From a checkpoint of a small image classifier: widths [96, 160, 288, 512], 14.3 epochs.
Rows from block 5 of a small image classifier, named by matrix and row number. Rows with one number belong to one channel. Each number is 500 + 50 x the weight over its row's rms, rounded and kept within 0 to 999. All counts start at 0. Numbers have three digits each.
Before each channel's rows are labels from the 100 images, of 14848, where the channel reaches its highest value: "responds to" is what is common among them. Only what is clearly more common there than usual is listed. The data: photos of plants, animals and fungi (iNaturalist). In brackets: how many of the 100.
# convs1: grouped (36 groups) 3x3 conv (model.blocks.5.convs.1.weight, 288x8x3x3), inputs within the group 0-7, a 3x3 kernel for each
# convs2: expand pointwise conv (model.blocks.5.convs.2.weight, 288x288x1x1, transposed), outputs 0-95

responds to: order Lepidoptera (42); class Magnoliopsida (35); phylum Tracheophyta (35); kingdom Plantae (35)
convs1.181:478545431438574486525552498459487530564446525515413419547403522488501482530474476442597480522600502482530442524444513522596452460522483473666526501591532475542481460499536472537501521473541513373506529458468443500464
convs2.181:499488486585555391477430486518449535500490482421406527441444504473324462500478443574477568446429531536637444593462531533409492488577554465516494418413486557467483537472522453479498500544521485525487482405533484439510514510471500395372504464448499466541447475506461472463439488436471503555

responds to: phylum Tracheophyta (28); kingdom Plantae (28)
convs1.134:514515519555476487434567476427564422494533543513547475510604523495523472484521457525506449480551455488457537537461474623460723522574488450498467463538492494476492445499455459550508490587484510474487406462442472489459
convs2.134:486484506375521502452454550511495510531484470490503511448451479529497445477570458482511534493517476415464457543556557402436401509437438516451406451525523494448556550463539439592516454487521529498484557510536514442465532469486578550457602528511458472446525562527490458569442422466489504514

responds to: phylum Chordata (94); class Aves (89)
convs1.13:501509522403504418507470534454477523453552475467417437586437521553482534503515532497496515489570496498456490571459490452537445521501452533510504590323547603568620512473506552447558460484428507469531536491498546500569
convs2.13:551438480477540433581526491466510443468434456512609552548485502435622479455424457419493524496512508511455488553479449592363537440535529422468514478414541504520534563502500501463456520547398526560437438608456430503502492470532555450535537504495538529538517404518594493481480578543541414448

responds to: order Lepidoptera (41)
convs1.80:487513464493658509499378457479471469436522475460558471430452465533439482507597504514460552501466536514613531474489458499497517503543529482559457552533553488345506493481479488495506542561493533403606522433516479558517
convs2.80:470498446477498515545434403470454421404588523533487595486463568433528527472413524516470481568513485592617496481570564457472561508494453480455518460468537543434552544466641506562485531497470566434488585416416540516477450431595559437509496557423519524582560456521527515487402443501506435497

responds to: order Lepidoptera (39)
convs1.141:496518507566448544489530456500481503514457509438463441434467430453541443509421515511588548574511612513559480558562561591412535511448498501580470568478612500527518461488465494521444466473497420416519525591529422461441
convs2.141:499533479536540487537475487549456538530494467462571432436464506451466441494468568447473434558464538426540500495509427498398468470326473589525496514462492459569578502485456525399435485522600445574517467449522510566415481526532568544471536510417492533462465469507518458522484471434431567464

responds to: class Aves (87)
convs1.281:465452475488473497491596500457417474490490422535622536465493519445378425555550523437467438576576522467527491566468505485486476504607471480427438483553454601559515472462533467475435507479499525608542509457556543504494
convs2.281:549434462526477459567493555551475497555595465581542462514554513503418537575518486509410487574551537486527452559389493514504467517469494459431528494479447387485422527510489481562506611532413554531532450524520516554402572460496457509533368439481532486491496397513432463378550460507507454475

responds to: order Lepidoptera (33)
convs1.128:493489527488530493537465499462431433571489557506552534601457572480445481483491512473498524563527558488476457487504496513412523477552533461588469446488467473474461530598506470466539487406434599542562360478357508464564
convs2.128:448425530518428586446579527415561495399465513484528507544461454532492446531497425423449537442521561486582537480428608514457510469438502537410529467533458594609547567447562496592476473459563461526484372574520544478511465539489480428493412491509593472478439603444413419447527508510513513505

responds to: order Pelecaniformes (31); family: Ardeidae (28)
convs1.139:482469482473543481494447524567485501500488545457520532524594603512459512528449493382417449548535525582689576515473469452513502485509491455445411474542535499591453563475516492482508461451472403550500499466457501438488
convs2.139:529561406580493517462476599471394487481524489457471441510566478503541444445467579629507517486622459489465541514553494575428383541476435561497525452508493506517451481537543489438504460466543498504458445548572599461525556508353478558452580631529460450472525442475496439521448512432443555575

responds to: order Charadriiformes (25)
convs1.160:472485480510491456576418585450587467477538402566465528564442560538345526520480548477570499473520470464601480516499516516431519564436490522467511489495499492452509474521479388596441461625485466516486490534505479534529
convs2.160:484497539463497504452435471538485425565549510512475426494474473458544645526450391459536494471427466557539509494464538469509485539485466502507454605493490525485569531481444548529491546529466501558500591525503528535473604467499529375567592510532481586440451496467498451506551482440577547464

responds to: phylum Tracheophyta (48); kingdom Plantae (48); class Magnoliopsida (47); order Lepidoptera (37)
convs1.182:481482482444539449455533462549494532440484460467470501483455507463481513523454501552463508513560532556630594482446467480517507483524517571401592472655452576500589481472477445588500509529482503516440487411441446580446
convs2.182:457468511503576484459511447478424529521453506495454558537436484588540489511435470480582523342474459533550502499541384465551526445503511469513522386511521463328525467505544480445426460526517512532561482510484414489454431483554444512537499490400522452415548484429530541522478502542454627465

responds to: class Insecta (62); phylum Arthropoda (62)
convs1.85:476536570526421487458578436544457601527532470480455506445548470567550538473478472500573510570496573522421533539516537473485471543512561513382505500564525386622398555479501447478460524493540523397526479553479493503533
convs2.85:590532504435408489524497366522435470511415487395549445508462476503474388407477440476507412468475472456539467465481492424596524500516531530532502500468575542491486476443459458487444552497516505531476423493563550435506469434568485465495453592507491453594508596544526535455523524531590521538

responds to: order Coleoptera (28); family: Coccinellidae (26)
convs1.186:481428429579542587508441455475547471497536506521516533467378484559550590458478470491657495508459495483499464489420520574502560483480466543510527490632478410431408506528488492496490451481491447474439549527520483569488
convs2.186:517438569614469603509518497492473537432535452536449638511482579600479484488380540542472460534443494550409463452562473524513462478501531486527480410504393411464472500438480467413399541510490439473491456594512492441473461540460497430527434427531620486463503511484438477489493513441512468426

responds to: phylum Arthropoda (62); class Insecta (59); order Lepidoptera (37)
convs1.81:451700490572444594446486458545534518457496472496484429460509457516495528464590494509483509549503523439499426503478453504452475529527528571570557497412438528501523504427511515541551487476516591414606457472471490457499
convs2.81:492538583371492559514515511430441518454468506533561542505440587478513504376504552473482468513522500478428461490496475434475456494421423470484614543557507562516520448514492554589541549472504370546411531564640474552537489509475443509460519469507520503514569514524542493470526475561505439535

responds to: phylum Tracheophyta (31); kingdom Plantae (31); class Magnoliopsida (28)
convs1.158:540459501459491500519505510387482613433509557458504554544488484508495485528484494578506430583453432557490463427466547422536575436476526425494555430529563474483539451516520347572555464530519424538503424473547467509481
convs2.158:510508470509549717464464495500429493531435462462556469480468472509446441503524566501511578511534482455485452454542500574500495517501607457498561492506507565549418457478555486558462420525483497505499551472408513464539391496525527468472533500504567511491448484528615438478483554452489648535

responds to: class Insecta (60); phylum Arthropoda (60); order Lepidoptera (36)
convs1.130:459516497525493530544499480485507503570449477524487473568510505471533452441483458488508520453539478506477525433547478666409434542507419478457526449537519533492490532464501518486525504529499404537488319550594405593549
convs2.130:542468454548443471468417520564480516445508611538592586527541486397442550537504499484554494542530548494589359536459471509466569524525592475475529444481501525577507575432499533519439503608565507522424559390468589459470470512388460496456534551534527495465455521568515522512559531551488501496

responds to: order Coleoptera (31); family: Coccinellidae (27)
convs1.108:512522499464487493473523518488523510565477481479541474450495536378538536433496517558467469593453479560473458515526474502515510476509495396519507484507563499454512549471480503472468501449554380527529316605552390450596
convs2.108:569551463475509504500511466502442517597563538445581469481487587584477549502543490415521490596481564554501523463469462533508525574546494438534478464524506458556489435438539515509580386394446508504533485448503515542542535636574467486470496514592454458498408463511461486495468499573515556513

responds to: phylum Chordata (94); class Aves (91)
convs1.56:420664426554412480501446476601510594489464443569460524498641428503462516467475490528455547467513461524501477495522485482421503466518508547452539552557571520482500489496498558415569464493438543478462506523473522575510
convs2.56:568482508541494546477570519450547489527536580482430460553488484449465566453429483494543456607525472493565486445458504513488593421536471589488537531489521464448391493536465441450453557532480524503518496582537540597540439573524518462490519508474468588493461535450493476478452639490506500491

responds to: order Pelecaniformes (35); family: Ardeidae (33); order Lepidoptera (31)
convs1.143:487464510505526486509505468482538545425539507524486577484438508448425536514462555557670460580510376486548416587483550483507484398488462577434528543506504468515430479447531440534525500414560457490482533548449452464477
convs2.143:513444524535433515513541486547527507486533461465526466514463461460618415478481599484460512573538599350576441537549508544477482386434527516529567535550473615573504514502469469494431475543437504496549522434554494520424547536497565547473547578492493573634437504517488464581501507458453511549

responds to: phylum Arthropoda (68); class Insecta (67); order Lepidoptera (55); family: Lycaenidae (29)
convs1.131:502471525497556567478579466515493478458494502490473508507477515497487497516479459523503533581485477501477451517419531488605447455528478484586477505489536433569449500466492506440503577430499525605508326655464468605450
convs2.131:520486522539525534509458514417597545493452473463655510460579570428529445475473454482523458539463491476494510418495646507537504483499503495492463436461487479483587508529533449481505418481441529448567488495513482536522465513422490562509452515456468482555457484497609459523598576564557534525

responds to: phylum Tracheophyta (32); kingdom Plantae (32)
convs1.34:484507446483554499567494576491493498481488517493533500708550625543427495574473410468500440454534466475511462563543553537482519490447522457479511508557532528512559383468429523498530482501512435505402464508507523523562
convs2.34:426522588426519438557475482538453508514390426583494631419487488511494595537472449468471475516528472493460450529509469592540486365437532427515526452511518495460489497565520587540474477430515429541472554569606519465457477466472477487390516458557531535473559498522526562579492416538512453408

responds to: order Lepidoptera (37)
convs1.142:510486501502528483471507474466545514465529487630470623544483493535457479496467527576462416568433495376496670494523455435423548592541488482483455584477532462485462492500529471522451557459541473517482424510561473511482
convs2.142:590535533526459534427531522450569503482511502477519445543498456435451482556505540439455455471491544553542466511546439574441413517497446528521497516563571459579481482435417462540547472504518469596468520373576535591594503409466540428506498516519539433510530572516500465591512490491457546509

responds to: phylum Tracheophyta (25); kingdom Plantae (25)
convs1.140:527455522513518521465496480489444447454496467541468541443516429511427594623661616540530511501478509454435509534439571507590547477394466523493581534524494464536458472500464488488500503499459580553595491449482513490455
convs2.140:471482506468488585431566459531537493459555440516496513493564462501544440442519576455580573461576540502526477520537477500480540508513499522491451464509460538586544468464490403442477411545497390486453499455558472509422538570452585535523465425531589534454479465596487499470498556422594455439

responds to: phylum Chordata (93); class Aves (91); order Charadriiformes (25)
convs1.173:461503457487552531444551406432488463476581430519518474517450453476576494506546510465585488394565445488584466509493519593390583564421550464480496484587462441513522500589491587424545508432519506500516503449513529526490
convs2.173:493538472481427505451582494618504566426476539543550520464471455445492554464571476427546450450521529569432410494482522535472565577522463535529592475504522541557510535500501473441477590503435512579507499497439561514559450482588454517648482514461548475467558580493507515484479497516485600500

responds to: order Lepidoptera (31)
convs1.154:436507418492506498442512476507485530522471542555588560444533384496482503448437508492537464491501558499466490476494493537508568676545653548493534484456476542586569500427528529438536429533461497523517516524425513558520
convs2.154:534492508500438431508469460418578515506476461478431536445522519522469496424436459481477493491405468502465499578514463432487493534457618537499523393465493527548563510434566504472526540504520502503456449475443443525414504539561546526471590478587499426509534499478440460484505556509427471448

responds to: order Lepidoptera (31)
convs1.82:583528617507437419476505470554583534435450454529511498476521472497500512494443470455483484494499483545576540449524463531495563504537466581583539399375406558492578510488482489543551498484488530575558448444431459414526
convs2.82:475525497444554611475489453389460383394450512486497544510373605502526495493554483444556522619532455559490523487471600463469467452500512548549482518563567499501542514623432485531561444524537495499430563553590507499469480514558504542455537516557468473503579484510573538487544511532514499437

responds to: order Charadriiformes (26)
convs1.44:467498416539450560508458437446512434488591514552524477473573482493605505440530467523521491401487401539506483459448491465486431486555471510537474542423529496432481501546492518498566544526470555570623521631542426546450
convs2.44:553491594387522499520453538539478480462420491499463488544592507486499419559458475439480521526545564483481453495488472430524502495445526441539480506445482463574562440473511469518477584475536469495617466469495566548520527448488576500535496502472435473490522514542494542523509505471473464499

responds to: phylum Arthropoda (88); class Insecta (86); order Lepidoptera (53); family: Nymphalidae (28)
convs1.52:432512476506474552523545526493480501482510420523529519442462457520499529467433472472505476428525443450512471579617568597454588486516459551472520605387601611543586520529522505524478484475527478555545463501481417577470
convs2.52:458461499439491499466411486501470510477378515448476587515482466488483546473406403416514514412510563479538550556516548497436470511517455547474411554468549509522476428576536504451450457545469548483488488627468515503488496456520525647538453461558510427545613436540531523583531506485554496523

responds to: phylum Arthropoda (66); class Insecta (64)
convs1.197:479470417551570512470446445442517497510545498496519476584585614528421538464429487501484457533485524518504511524520531484482509547501512527453537575531609434434408598559564401476409531449552446545436457501434504487467
convs2.197:545524461457475371545510587544521575501453442510467493523464447525463468541592548472508531479481442430542477496592551597411515488447557398475488608482448451455467529476544510536571479449494519482540435509519464495463430548520458489462472493547454583456613529547432546501521522455545498503

responds to: class Aves (83); order Charadriiformes (46)
convs1.45:543555530504402521487486456514534514535608570443362423488494437490526468496524503562560567406450417483463478533464521512479494445500530509601525427463447505522482522435560530587526435420405452478446534486528505541509
convs2.45:524492521523619521440504500466501447497456425525538482469548521471520454564471474444451435524537482460504534523481448600433612441561452534453501433517417472505575530481528512571446513513481450508473574481585457535498543498456491555585475542534513425497484495502531577468519474492578516484

responds to: phylum Arthropoda (68); class Insecta (66); order Lepidoptera (47); family: Nymphalidae (25)
convs1.51:605448498547477449478459517526510493543490437512472484480486456457548528468514530505499513588490466461484514387570547413520508543532472454501513409546532492493509382616608446480624511433403575457512467534513463533493
convs2.51:574487583440522597510616535546592411591493462524640457520461563593468479508517532505551436553518433508492602485420538523412521530509546488472586420481553498477475513559484472540490456470543464533464444477442493464452434549553534482539497482445512507523439502566518509487475457521442568580