config = dict(
    train_examples=155796,
    horizontal_flip=True,
    depths=[2, 2, 3, 2],
    init='kaiming_normal',
    optimizer='normuon',
    epochs=14.3,
    weight_decay=0.01,
)
Rows from block 6 of a small image classifier, named by matrix and row number. Rows with one number belong to one channel. Each number is 200 + 40 x the weight over its row's rms, rounded and kept within 0 to 999. All counts start at 0. After the name is the row's rms in percent of the matrix's.
After each channel's rows are labels from the 100 images, of 14848, where the channel reaches its highest value: "place" is the part of the image that holds the peak. Only what is clearly more common there than usual is listed. The data: photos of plants, animals and fungi (iNaturalist).
# convs1: grouped (36 groups) 3x3 conv (model.blocks.6.convs.1.weight, 288x8x3x3), inputs within the group 0-7, a 3x3 kernel for each
# convs2: expand pointwise conv (model.blocks.6.convs.2.weight, 288x288x1x1, transposed), outputs 0-71

convs1.248,123,218,198,207,190,195,200,217,198,178,199,209,199,182,198,193,236,166,177,240,170,169,240,178,145,124,242,255,187,206,222,189,208,200,195,216,213,264,146,66,277,194,119,85,236,271,215,209,188,312,183,157,143,244,233,218,201,200,157,202,166,189,215,204,185,143,232,202,214,243,186,227,180
convs2.248,097,206,188,149,186,200,177,164,177,226,192,180,162,170,326,175,210,217,124,112,226,227,306,188,245,206,180,227,197,223,159,218,182,147,127,283,218,239,224,189,200,176,251,183,173,164,182,174,247,169,201,139,229,259,158,310,185,139,194,235,236,107,206,156,207,183,183,191,224,217,278,162,211
place: middle right

convs1.64,104,203,200,243,203,174,231,205,221,228,249,207,207,185,159,181,242,197,177,235,164,185,288,126,220,217,190,169,185,321,168,138,127,181,217,158,230,238,150,257,191,316,233,153,174,138,173,217,209,222,183,221,170,233,192,171,174,256,195,181,185,172,253,154,206,138,177,253,167,173,257,203,237
convs2.64,091,129,295,140,185,139,208,189,212,196,206,196,192,182,234,163,186,241,176,193,299,195,107,155,247,221,198,181,221,200,194,215,222,235,236,230,176,167,210,233,205,176,193,200,184,207,231,223,263,186,268,272,235,189,151,207,228,155,229,276,185,101,223,167,218,168,251,237,192,188,273,180,189
place: middle right; bottom centre

convs1.157,101,164,274,209,166,224,266,119,166,190,214,151,184,140,254,132,220,301,170,207,213,158,239,182,215,191,174,202,145,270,167,228,153,198,275,145,201,181,217,229,213,231,205,150,219,201,250,140,209,184,198,166,225,261,133,190,217,167,223,221,245,152,238,216,148,290,162,205,193,217,214,184,196
convs2.157,089,194,179,202,233,234,214,184,206,131,221,168,134,187,204,139,270,242,237,164,130,118,206,185,250,219,171,240,198,225,144,184,252,256,183,184,182,251,124,143,158,169,236,214,251,211,181,203,205,206,232,181,194,199,190,229,252,252,108,204,280,157,205,164,208,261,217,235,181,186,175,233,260
place: centre; bottom centre

convs1.212,106,148,235,237,117,225,207,202,194,260,158,161,217,199,203,203,157,200,208,215,227,125,199,248,124,253,202,206,225,158,210,222,195,187,270,163,252,212,209,158,175,174,216,171,144,229,225,295,180,217,264,133,202,280,159,243,212,180,192,233,138,216,235,135,201,201,247,265,146,194,197,128,179
convs2.212,099,106,175,214,277,186,243,83,195,146,227,244,257,159,229,188,258,243,130,232,188,176,219,181,243,222,201,213,252,171,199,212,158,221,185,144,252,176,177,264,212,182,195,131,164,197,200,147,157,163,179,261,221,190,206,247,173,163,231,139,167,158,188,240,237,244,171,262,208,212,249,174,275
place: centre; bottom centre

convs1.31,109,165,210,221,152,247,148,204,224,140,270,185,161,251,149,214,201,197,242,120,224,241,166,209,257,277,225,126,297,204,121,247,156,250,122,204,257,185,199,233,179,198,246,159,217,224,244,189,188,198,191,158,191,212,160,246,200,138,175,174,227,157,215,154,163,210,223,178,174,201,239,161,227
convs2.31,093,216,213,265,260,262,185,238,223,167,229,260,168,124,155,215,212,209,200,230,223,146,166,223,225,191,178,122,185,168,209,193,216,216,165,176,177,201,238,259,231,211,255,264,102,258,184,208,196,180,200,212,157,191,171,185,250,177,239,199,207,165,176,188,137,202,147,150,189,191,183,215,163
place: bottom right; middle right

convs1.224,110,224,153,139,320,169,111,175,235,198,260,216,193,198,198,167,188,222,161,176,222,180,172,231,213,156,207,239,209,159,188,237,185,235,157,159,184,167,241,261,190,213,215,170,218,189,309,173,126,277,232,117,182,264,179,179,229,165,205,159,190,188,229,224,168,215,138,244,197,168,177,233,227
convs2.224,103,313,180,225,166,203,187,213,206,122,201,190,210,210,252,233,189,168,125,172,132,189,176,127,119,158,175,208,281,318,256,209,259,168,207,192,173,196,166,193,227,156,145,234,238,143,185,232,189,202,217,188,247,137,192,190,212,314,132,258,220,138,233,200,218,229,246,189,145,204,263,147,183
place: middle right

convs1.152,106,221,316,192,248,201,137,199,164,160,231,121,316,185,176,262,178,116,272,186,221,176,203,222,183,132,249,159,243,206,184,207,193,181,197,204,197,209,203,220,159,200,196,199,156,238,143,146,194,156,194,242,229,230,182,241,220,206,228,220,178,214,135,233,202,269,158,201,191,168,225,270,228
convs2.152,095,186,157,279,205,198,165,213,129,241,234,227,137,213,165,184,269,212,231,142,218,162,155,180,229,126,212,144,188,177,276,180,221,265,215,210,155,193,256,178,233,237,172,210,199,152,224,200,186,154,172,125,226,242,241,198,223,192,165,155,222,222,194,216,280,204,238,140,218,165,223,231,241
place: middle right

convs1.160,122,229,207,190,195,177,215,232,159,258,216,210,202,195,190,188,221,180,219,163,201,194,204,213,168,193,188,194,201,226,203,178,210,187,216,204,211,217,150,237,201,193,213,224,183,212,256,243,275,355,16,308,202,204,235,215,205,193,147,201,166,160,252,171,177,204,146,186,180,204,180,212,201
convs2.160,105,174,145,207,226,195,226,271,244,200,197,159,196,284,201,217,196,160,183,145,133,257,132,194,145,140,201,171,169,186,227,258,265,197,177,266,197,225,181,170,309,180,197,186,196,217,214,129,231,240,255,253,197,161,247,239,215,171,171,208,259,229,252,213,203,158,215,165,206,182,232,240,186
place: middle right; centre

convs1.226,106,209,292,168,148,283,184,204,248,205,213,288,165,192,224,238,213,229,174,199,186,212,209,179,239,196,210,210,214,213,169,222,223,193,181,218,200,207,236,198,191,204,190,200,145,250,172,234,147,200,130,211,152,270,150,164,192,189,149,228,198,225,202,168,176,340,125,213,236,236,116,243,134
convs2.226,097,263,138,214,276,243,222,166,168,188,214,188,183,259,245,186,212,216,152,197,239,167,174,126,239,182,292,141,142,209,154,232,240,199,145,241,144,273,204,248,193,258,221,229,219,240,209,120,154,147,128,221,234,119,192,206,235,271,155,178,193,209,217,175,177,242,199,226,121,194,190,170,229
place: centre; bottom centre

convs1.100,111,176,184,195,209,168,209,227,182,219,182,221,180,241,201,231,197,185,237,227,229,245,187,167,175,152,203,192,257,314,236,201,156,188,188,155,150,303,299,315,156,147,208,120,136,103,218,169,244,215,210,155,203,206,224,166,184,188,238,206,193,190,189,189,176,181,181,233,182,187,211,243,235
convs2.100,099,175,189,211,264,246,181,166,225,204,176,286,113,141,130,217,284,198,234,146,185,319,167,252,128,180,189,207,233,198,194,179,151,173,234,171,182,207,217,282,180,230,197,139,207,122,222,184,228,184,162,174,171,197,169,167,200,151,229,191,166,237,173,224,190,256,181,170,241,127,212,203,186
place: bottom centre

convs1.11,113,200,228,241,176,160,164,235,201,252,226,223,186,168,193,192,202,182,196,240,247,214,196,135,184,203,255,193,183,154,180,217,219,188,199,204,164,206,225,146,181,165,206,211,216,221,263,107,268,202,285,214,106,158,109,172,244,232,201,187,212,213,228,204,162,89,197,167,277,190,265,216,276
convs2.11,103,216,228,158,221,210,237,193,185,151,220,122,190,175,198,192,141,221,184,185,265,166,198,215,133,173,152,222,149,180,186,108,211,210,154,214,208,172,222,199,237,172,127,210,242,189,272,245,221,189,261,223,220,177,210,304,211,259,192,137,161,206,293,187,182,209,202,178,235,199,121,220,222
place: centre

convs1.18,092,262,163,229,181,181,186,172,134,214,201,231,226,206,182,183,234,147,201,307,368,235,276,186,277,235,170,200,227,241,242,164,153,201,168,206,166,164,225,155,215,200,180,174,145,195,198,236,199,194,184,194,121,235,185,194,162,194,187,198,188,213,220,182,240,205,232,173,143,176,188,263,178
convs2.18,100,146,232,237,240,248,190,161,262,198,208,201,214,211,248,213,233,295,171,155,272,271,222,196,169,173,242,290,221,192,123,229,127,237,201,180,229,256,207,252,169,144,173,246,215,242,244,183,165,204,222,161,184,244,221,241,201,209,130,148,232,164,237,160,164,171,203,280,125,286,238,285,269
place: bottom centre

convs1.80,118,289,249,264,183,173,188,110,160,95,214,214,200,216,242,227,146,157,166,187,208,195,213,180,200,167,193,207,190,249,191,207,159,224,196,153,212,263,216,238,213,138,204,178,226,207,173,242,191,199,231,204,187,189,178,214,210,207,190,257,239,154,195,133,259,276,272,206,169,197,136,166,87
convs2.80,112,242,130,177,174,288,179,198,270,255,249,180,320,220,190,231,270,252,258,111,254,214,201,127,192,230,205,211,229,223,221,207,201,231,271,171,171,223,227,248,216,163,214,190,206,170,194,254,250,203,201,206,262,212,179,174,221,209,152,204,218,254,219,218,221,206,211,221,211,147,289,277,160
place: bottom centre

convs1.99,088,199,199,177,203,185,178,228,121,212,180,230,197,225,171,213,223,231,170,207,133,210,221,164,201,223,234,180,156,174,174,165,267,159,190,220,198,178,255,233,236,136,168,169,159,114,238,166,295,339,170,278,192,215,164,178,178,154,207,164,217,240,255,240,215,218,271,201,230,208,145,215,179
convs2.99,085,239,196,211,230,233,222,213,204,209,165,217,209,156,139,166,98,193,214,137,235,191,295,228,176,247,214,188,248,203,195,232,165,181,243,236,263,254,180,234,210,207,228,264,209,229,212,176,174,171,285,225,152,187,189,155,247,204,198,155,167,165,236,198,138,171,163,172,205,182,181,228,252
place: middle right; bottom centre

convs1.187,108,214,206,209,169,187,172,204,163,218,169,193,185,236,230,246,162,268,201,218,223,219,146,146,133,202,205,233,220,187,218,236,205,236,182,184,183,278,287,264,187,197,208,156,150,170,224,308,255,158,164,165,136,159,105,190,192,158,222,133,182,225,256,222,232,281,216,244,178,227,162,187,166
convs2.187,111,206,184,165,266,206,260,206,149,173,182,124,187,157,269,224,167,264,183,207,149,186,192,209,185,206,181,214,264,139,183,175,223,167,174,224,206,189,233,192,197,228,135,180,245,283,188,176,180,245,231,195,234,147,191,215,170,253,229,144,245,175,86,232,213,204,239,212,212,276,163,167,145
place: bottom centre

convs1.175,099,277,193,163,252,229,153,220,207,177,197,150,219,175,179,143,201,164,168,241,162,238,226,235,121,278,163,153,234,175,201,254,163,146,198,171,170,217,214,206,196,206,180,197,193,192,199,166,193,250,252,146,291,153,182,114,215,214,182,195,280,185,183,226,259,191,188,252,226,124,252,129,168
convs2.175,096,222,228,272,176,154,170,227,275,276,188,147,274,174,180,141,184,180,145,238,229,228,164,226,232,225,264,213,248,166,174,221,175,146,212,212,214,223,161,180,169,179,284,221,260,178,197,219,279,207,135,205,265,207,176,172,182,135,103,130,193,87,216,232,237,228,239,235,146,181,202,247,259
place: middle right

convs1.182,102,177,191,166,210,208,187,219,191,247,256,261,242,152,133,151,214,161,204,276,250,274,199,220,209,156,183,142,170,161,196,260,232,254,171,162,174,119,134,138,247,173,197,252,217,265,180,195,203,175,237,216,219,196,178,172,187,140,286,208,255,204,191,167,177,99,208,222,233,209,227,207,210
convs2.182,107,123,209,174,213,199,159,248,183,170,153,241,264,198,197,152,264,258,242,202,194,194,138,172,173,255,201,220,252,145,197,253,205,209,186,259,270,194,191,147,243,214,176,179,172,195,120,178,191,215,203,157,167,185,225,204,210,255,146,210,213,135,181,153,101,229,139,193,156,179,278,286,168
place: bottom centre

convs1.32,102,208,162,201,232,267,224,168,152,146,185,179,190,211,268,228,188,207,178,226,175,184,171,201,212,213,210,197,152,262,190,213,233,178,178,207,175,274,183,264,255,202,281,150,163,174,170,182,164,139,270,174,190,175,155,298,173,306,234,158,228,184,193,181,202,144,160,137,217,149,249,205,262
convs2.32,107,234,135,219,201,187,194,251,210,196,215,206,135,190,175,176,207,153,190,210,193,176,194,225,196,282,178,220,105,156,149,162,223,144,223,212,196,242,179,299,212,228,197,305,249,221,175,173,166,224,186,216,302,165,264,202,216,236,263,224,156,144,159,240,288,190,229,205,203,223,142,175,200
place: bottom centre; bottom right

convs1.86,087,177,200,158,159,188,179,203,214,133,172,227,148,189,233,198,246,185,196,126,154,147,235,140,219,252,283,284,217,184,215,187,138,179,229,263,231,173,156,189,175,134,210,269,309,248,219,212,212,247,283,271,253,195,219,191,195,208,167,191,148,170,218,217,178,216,191,175,164,184,221,228,221
convs2.86,103,292,136,129,240,183,244,171,249,263,194,188,191,218,174,241,246,179,233,205,219,192,210,203,247,292,270,232,142,165,220,268,195,279,212,235,231,250,216,180,209,190,226,222,182,186,147,181,204,223,206,178,323,166,133,204,192,173,187,181,238,179,241,205,213,223,204,219,206,148,198,167,184
place: centre

convs1.172,095,229,186,211,196,172,204,222,187,177,214,170,147,245,213,258,167,191,210,325,312,260,235,65,246,229,200,263,178,143,225,204,124,258,236,183,160,218,225,186,167,188,208,247,196,191,217,189,234,178,210,204,175,195,191,203,182,165,231,182,213,137,213,163,140,239,181,215,140,217,202,202,217
convs2.172,100,152,195,208,209,146,231,226,258,240,186,181,242,192,226,214,152,255,179,217,198,211,250,225,158,241,255,218,184,188,194,159,199,144,167,198,164,246,242,265,244,224,191,155,262,197,298,269,218,142,198,214,237,227,158,125,165,248,163,170,193,169,256,178,235,164,205,175,243,235,248,160,193
place: bottom centre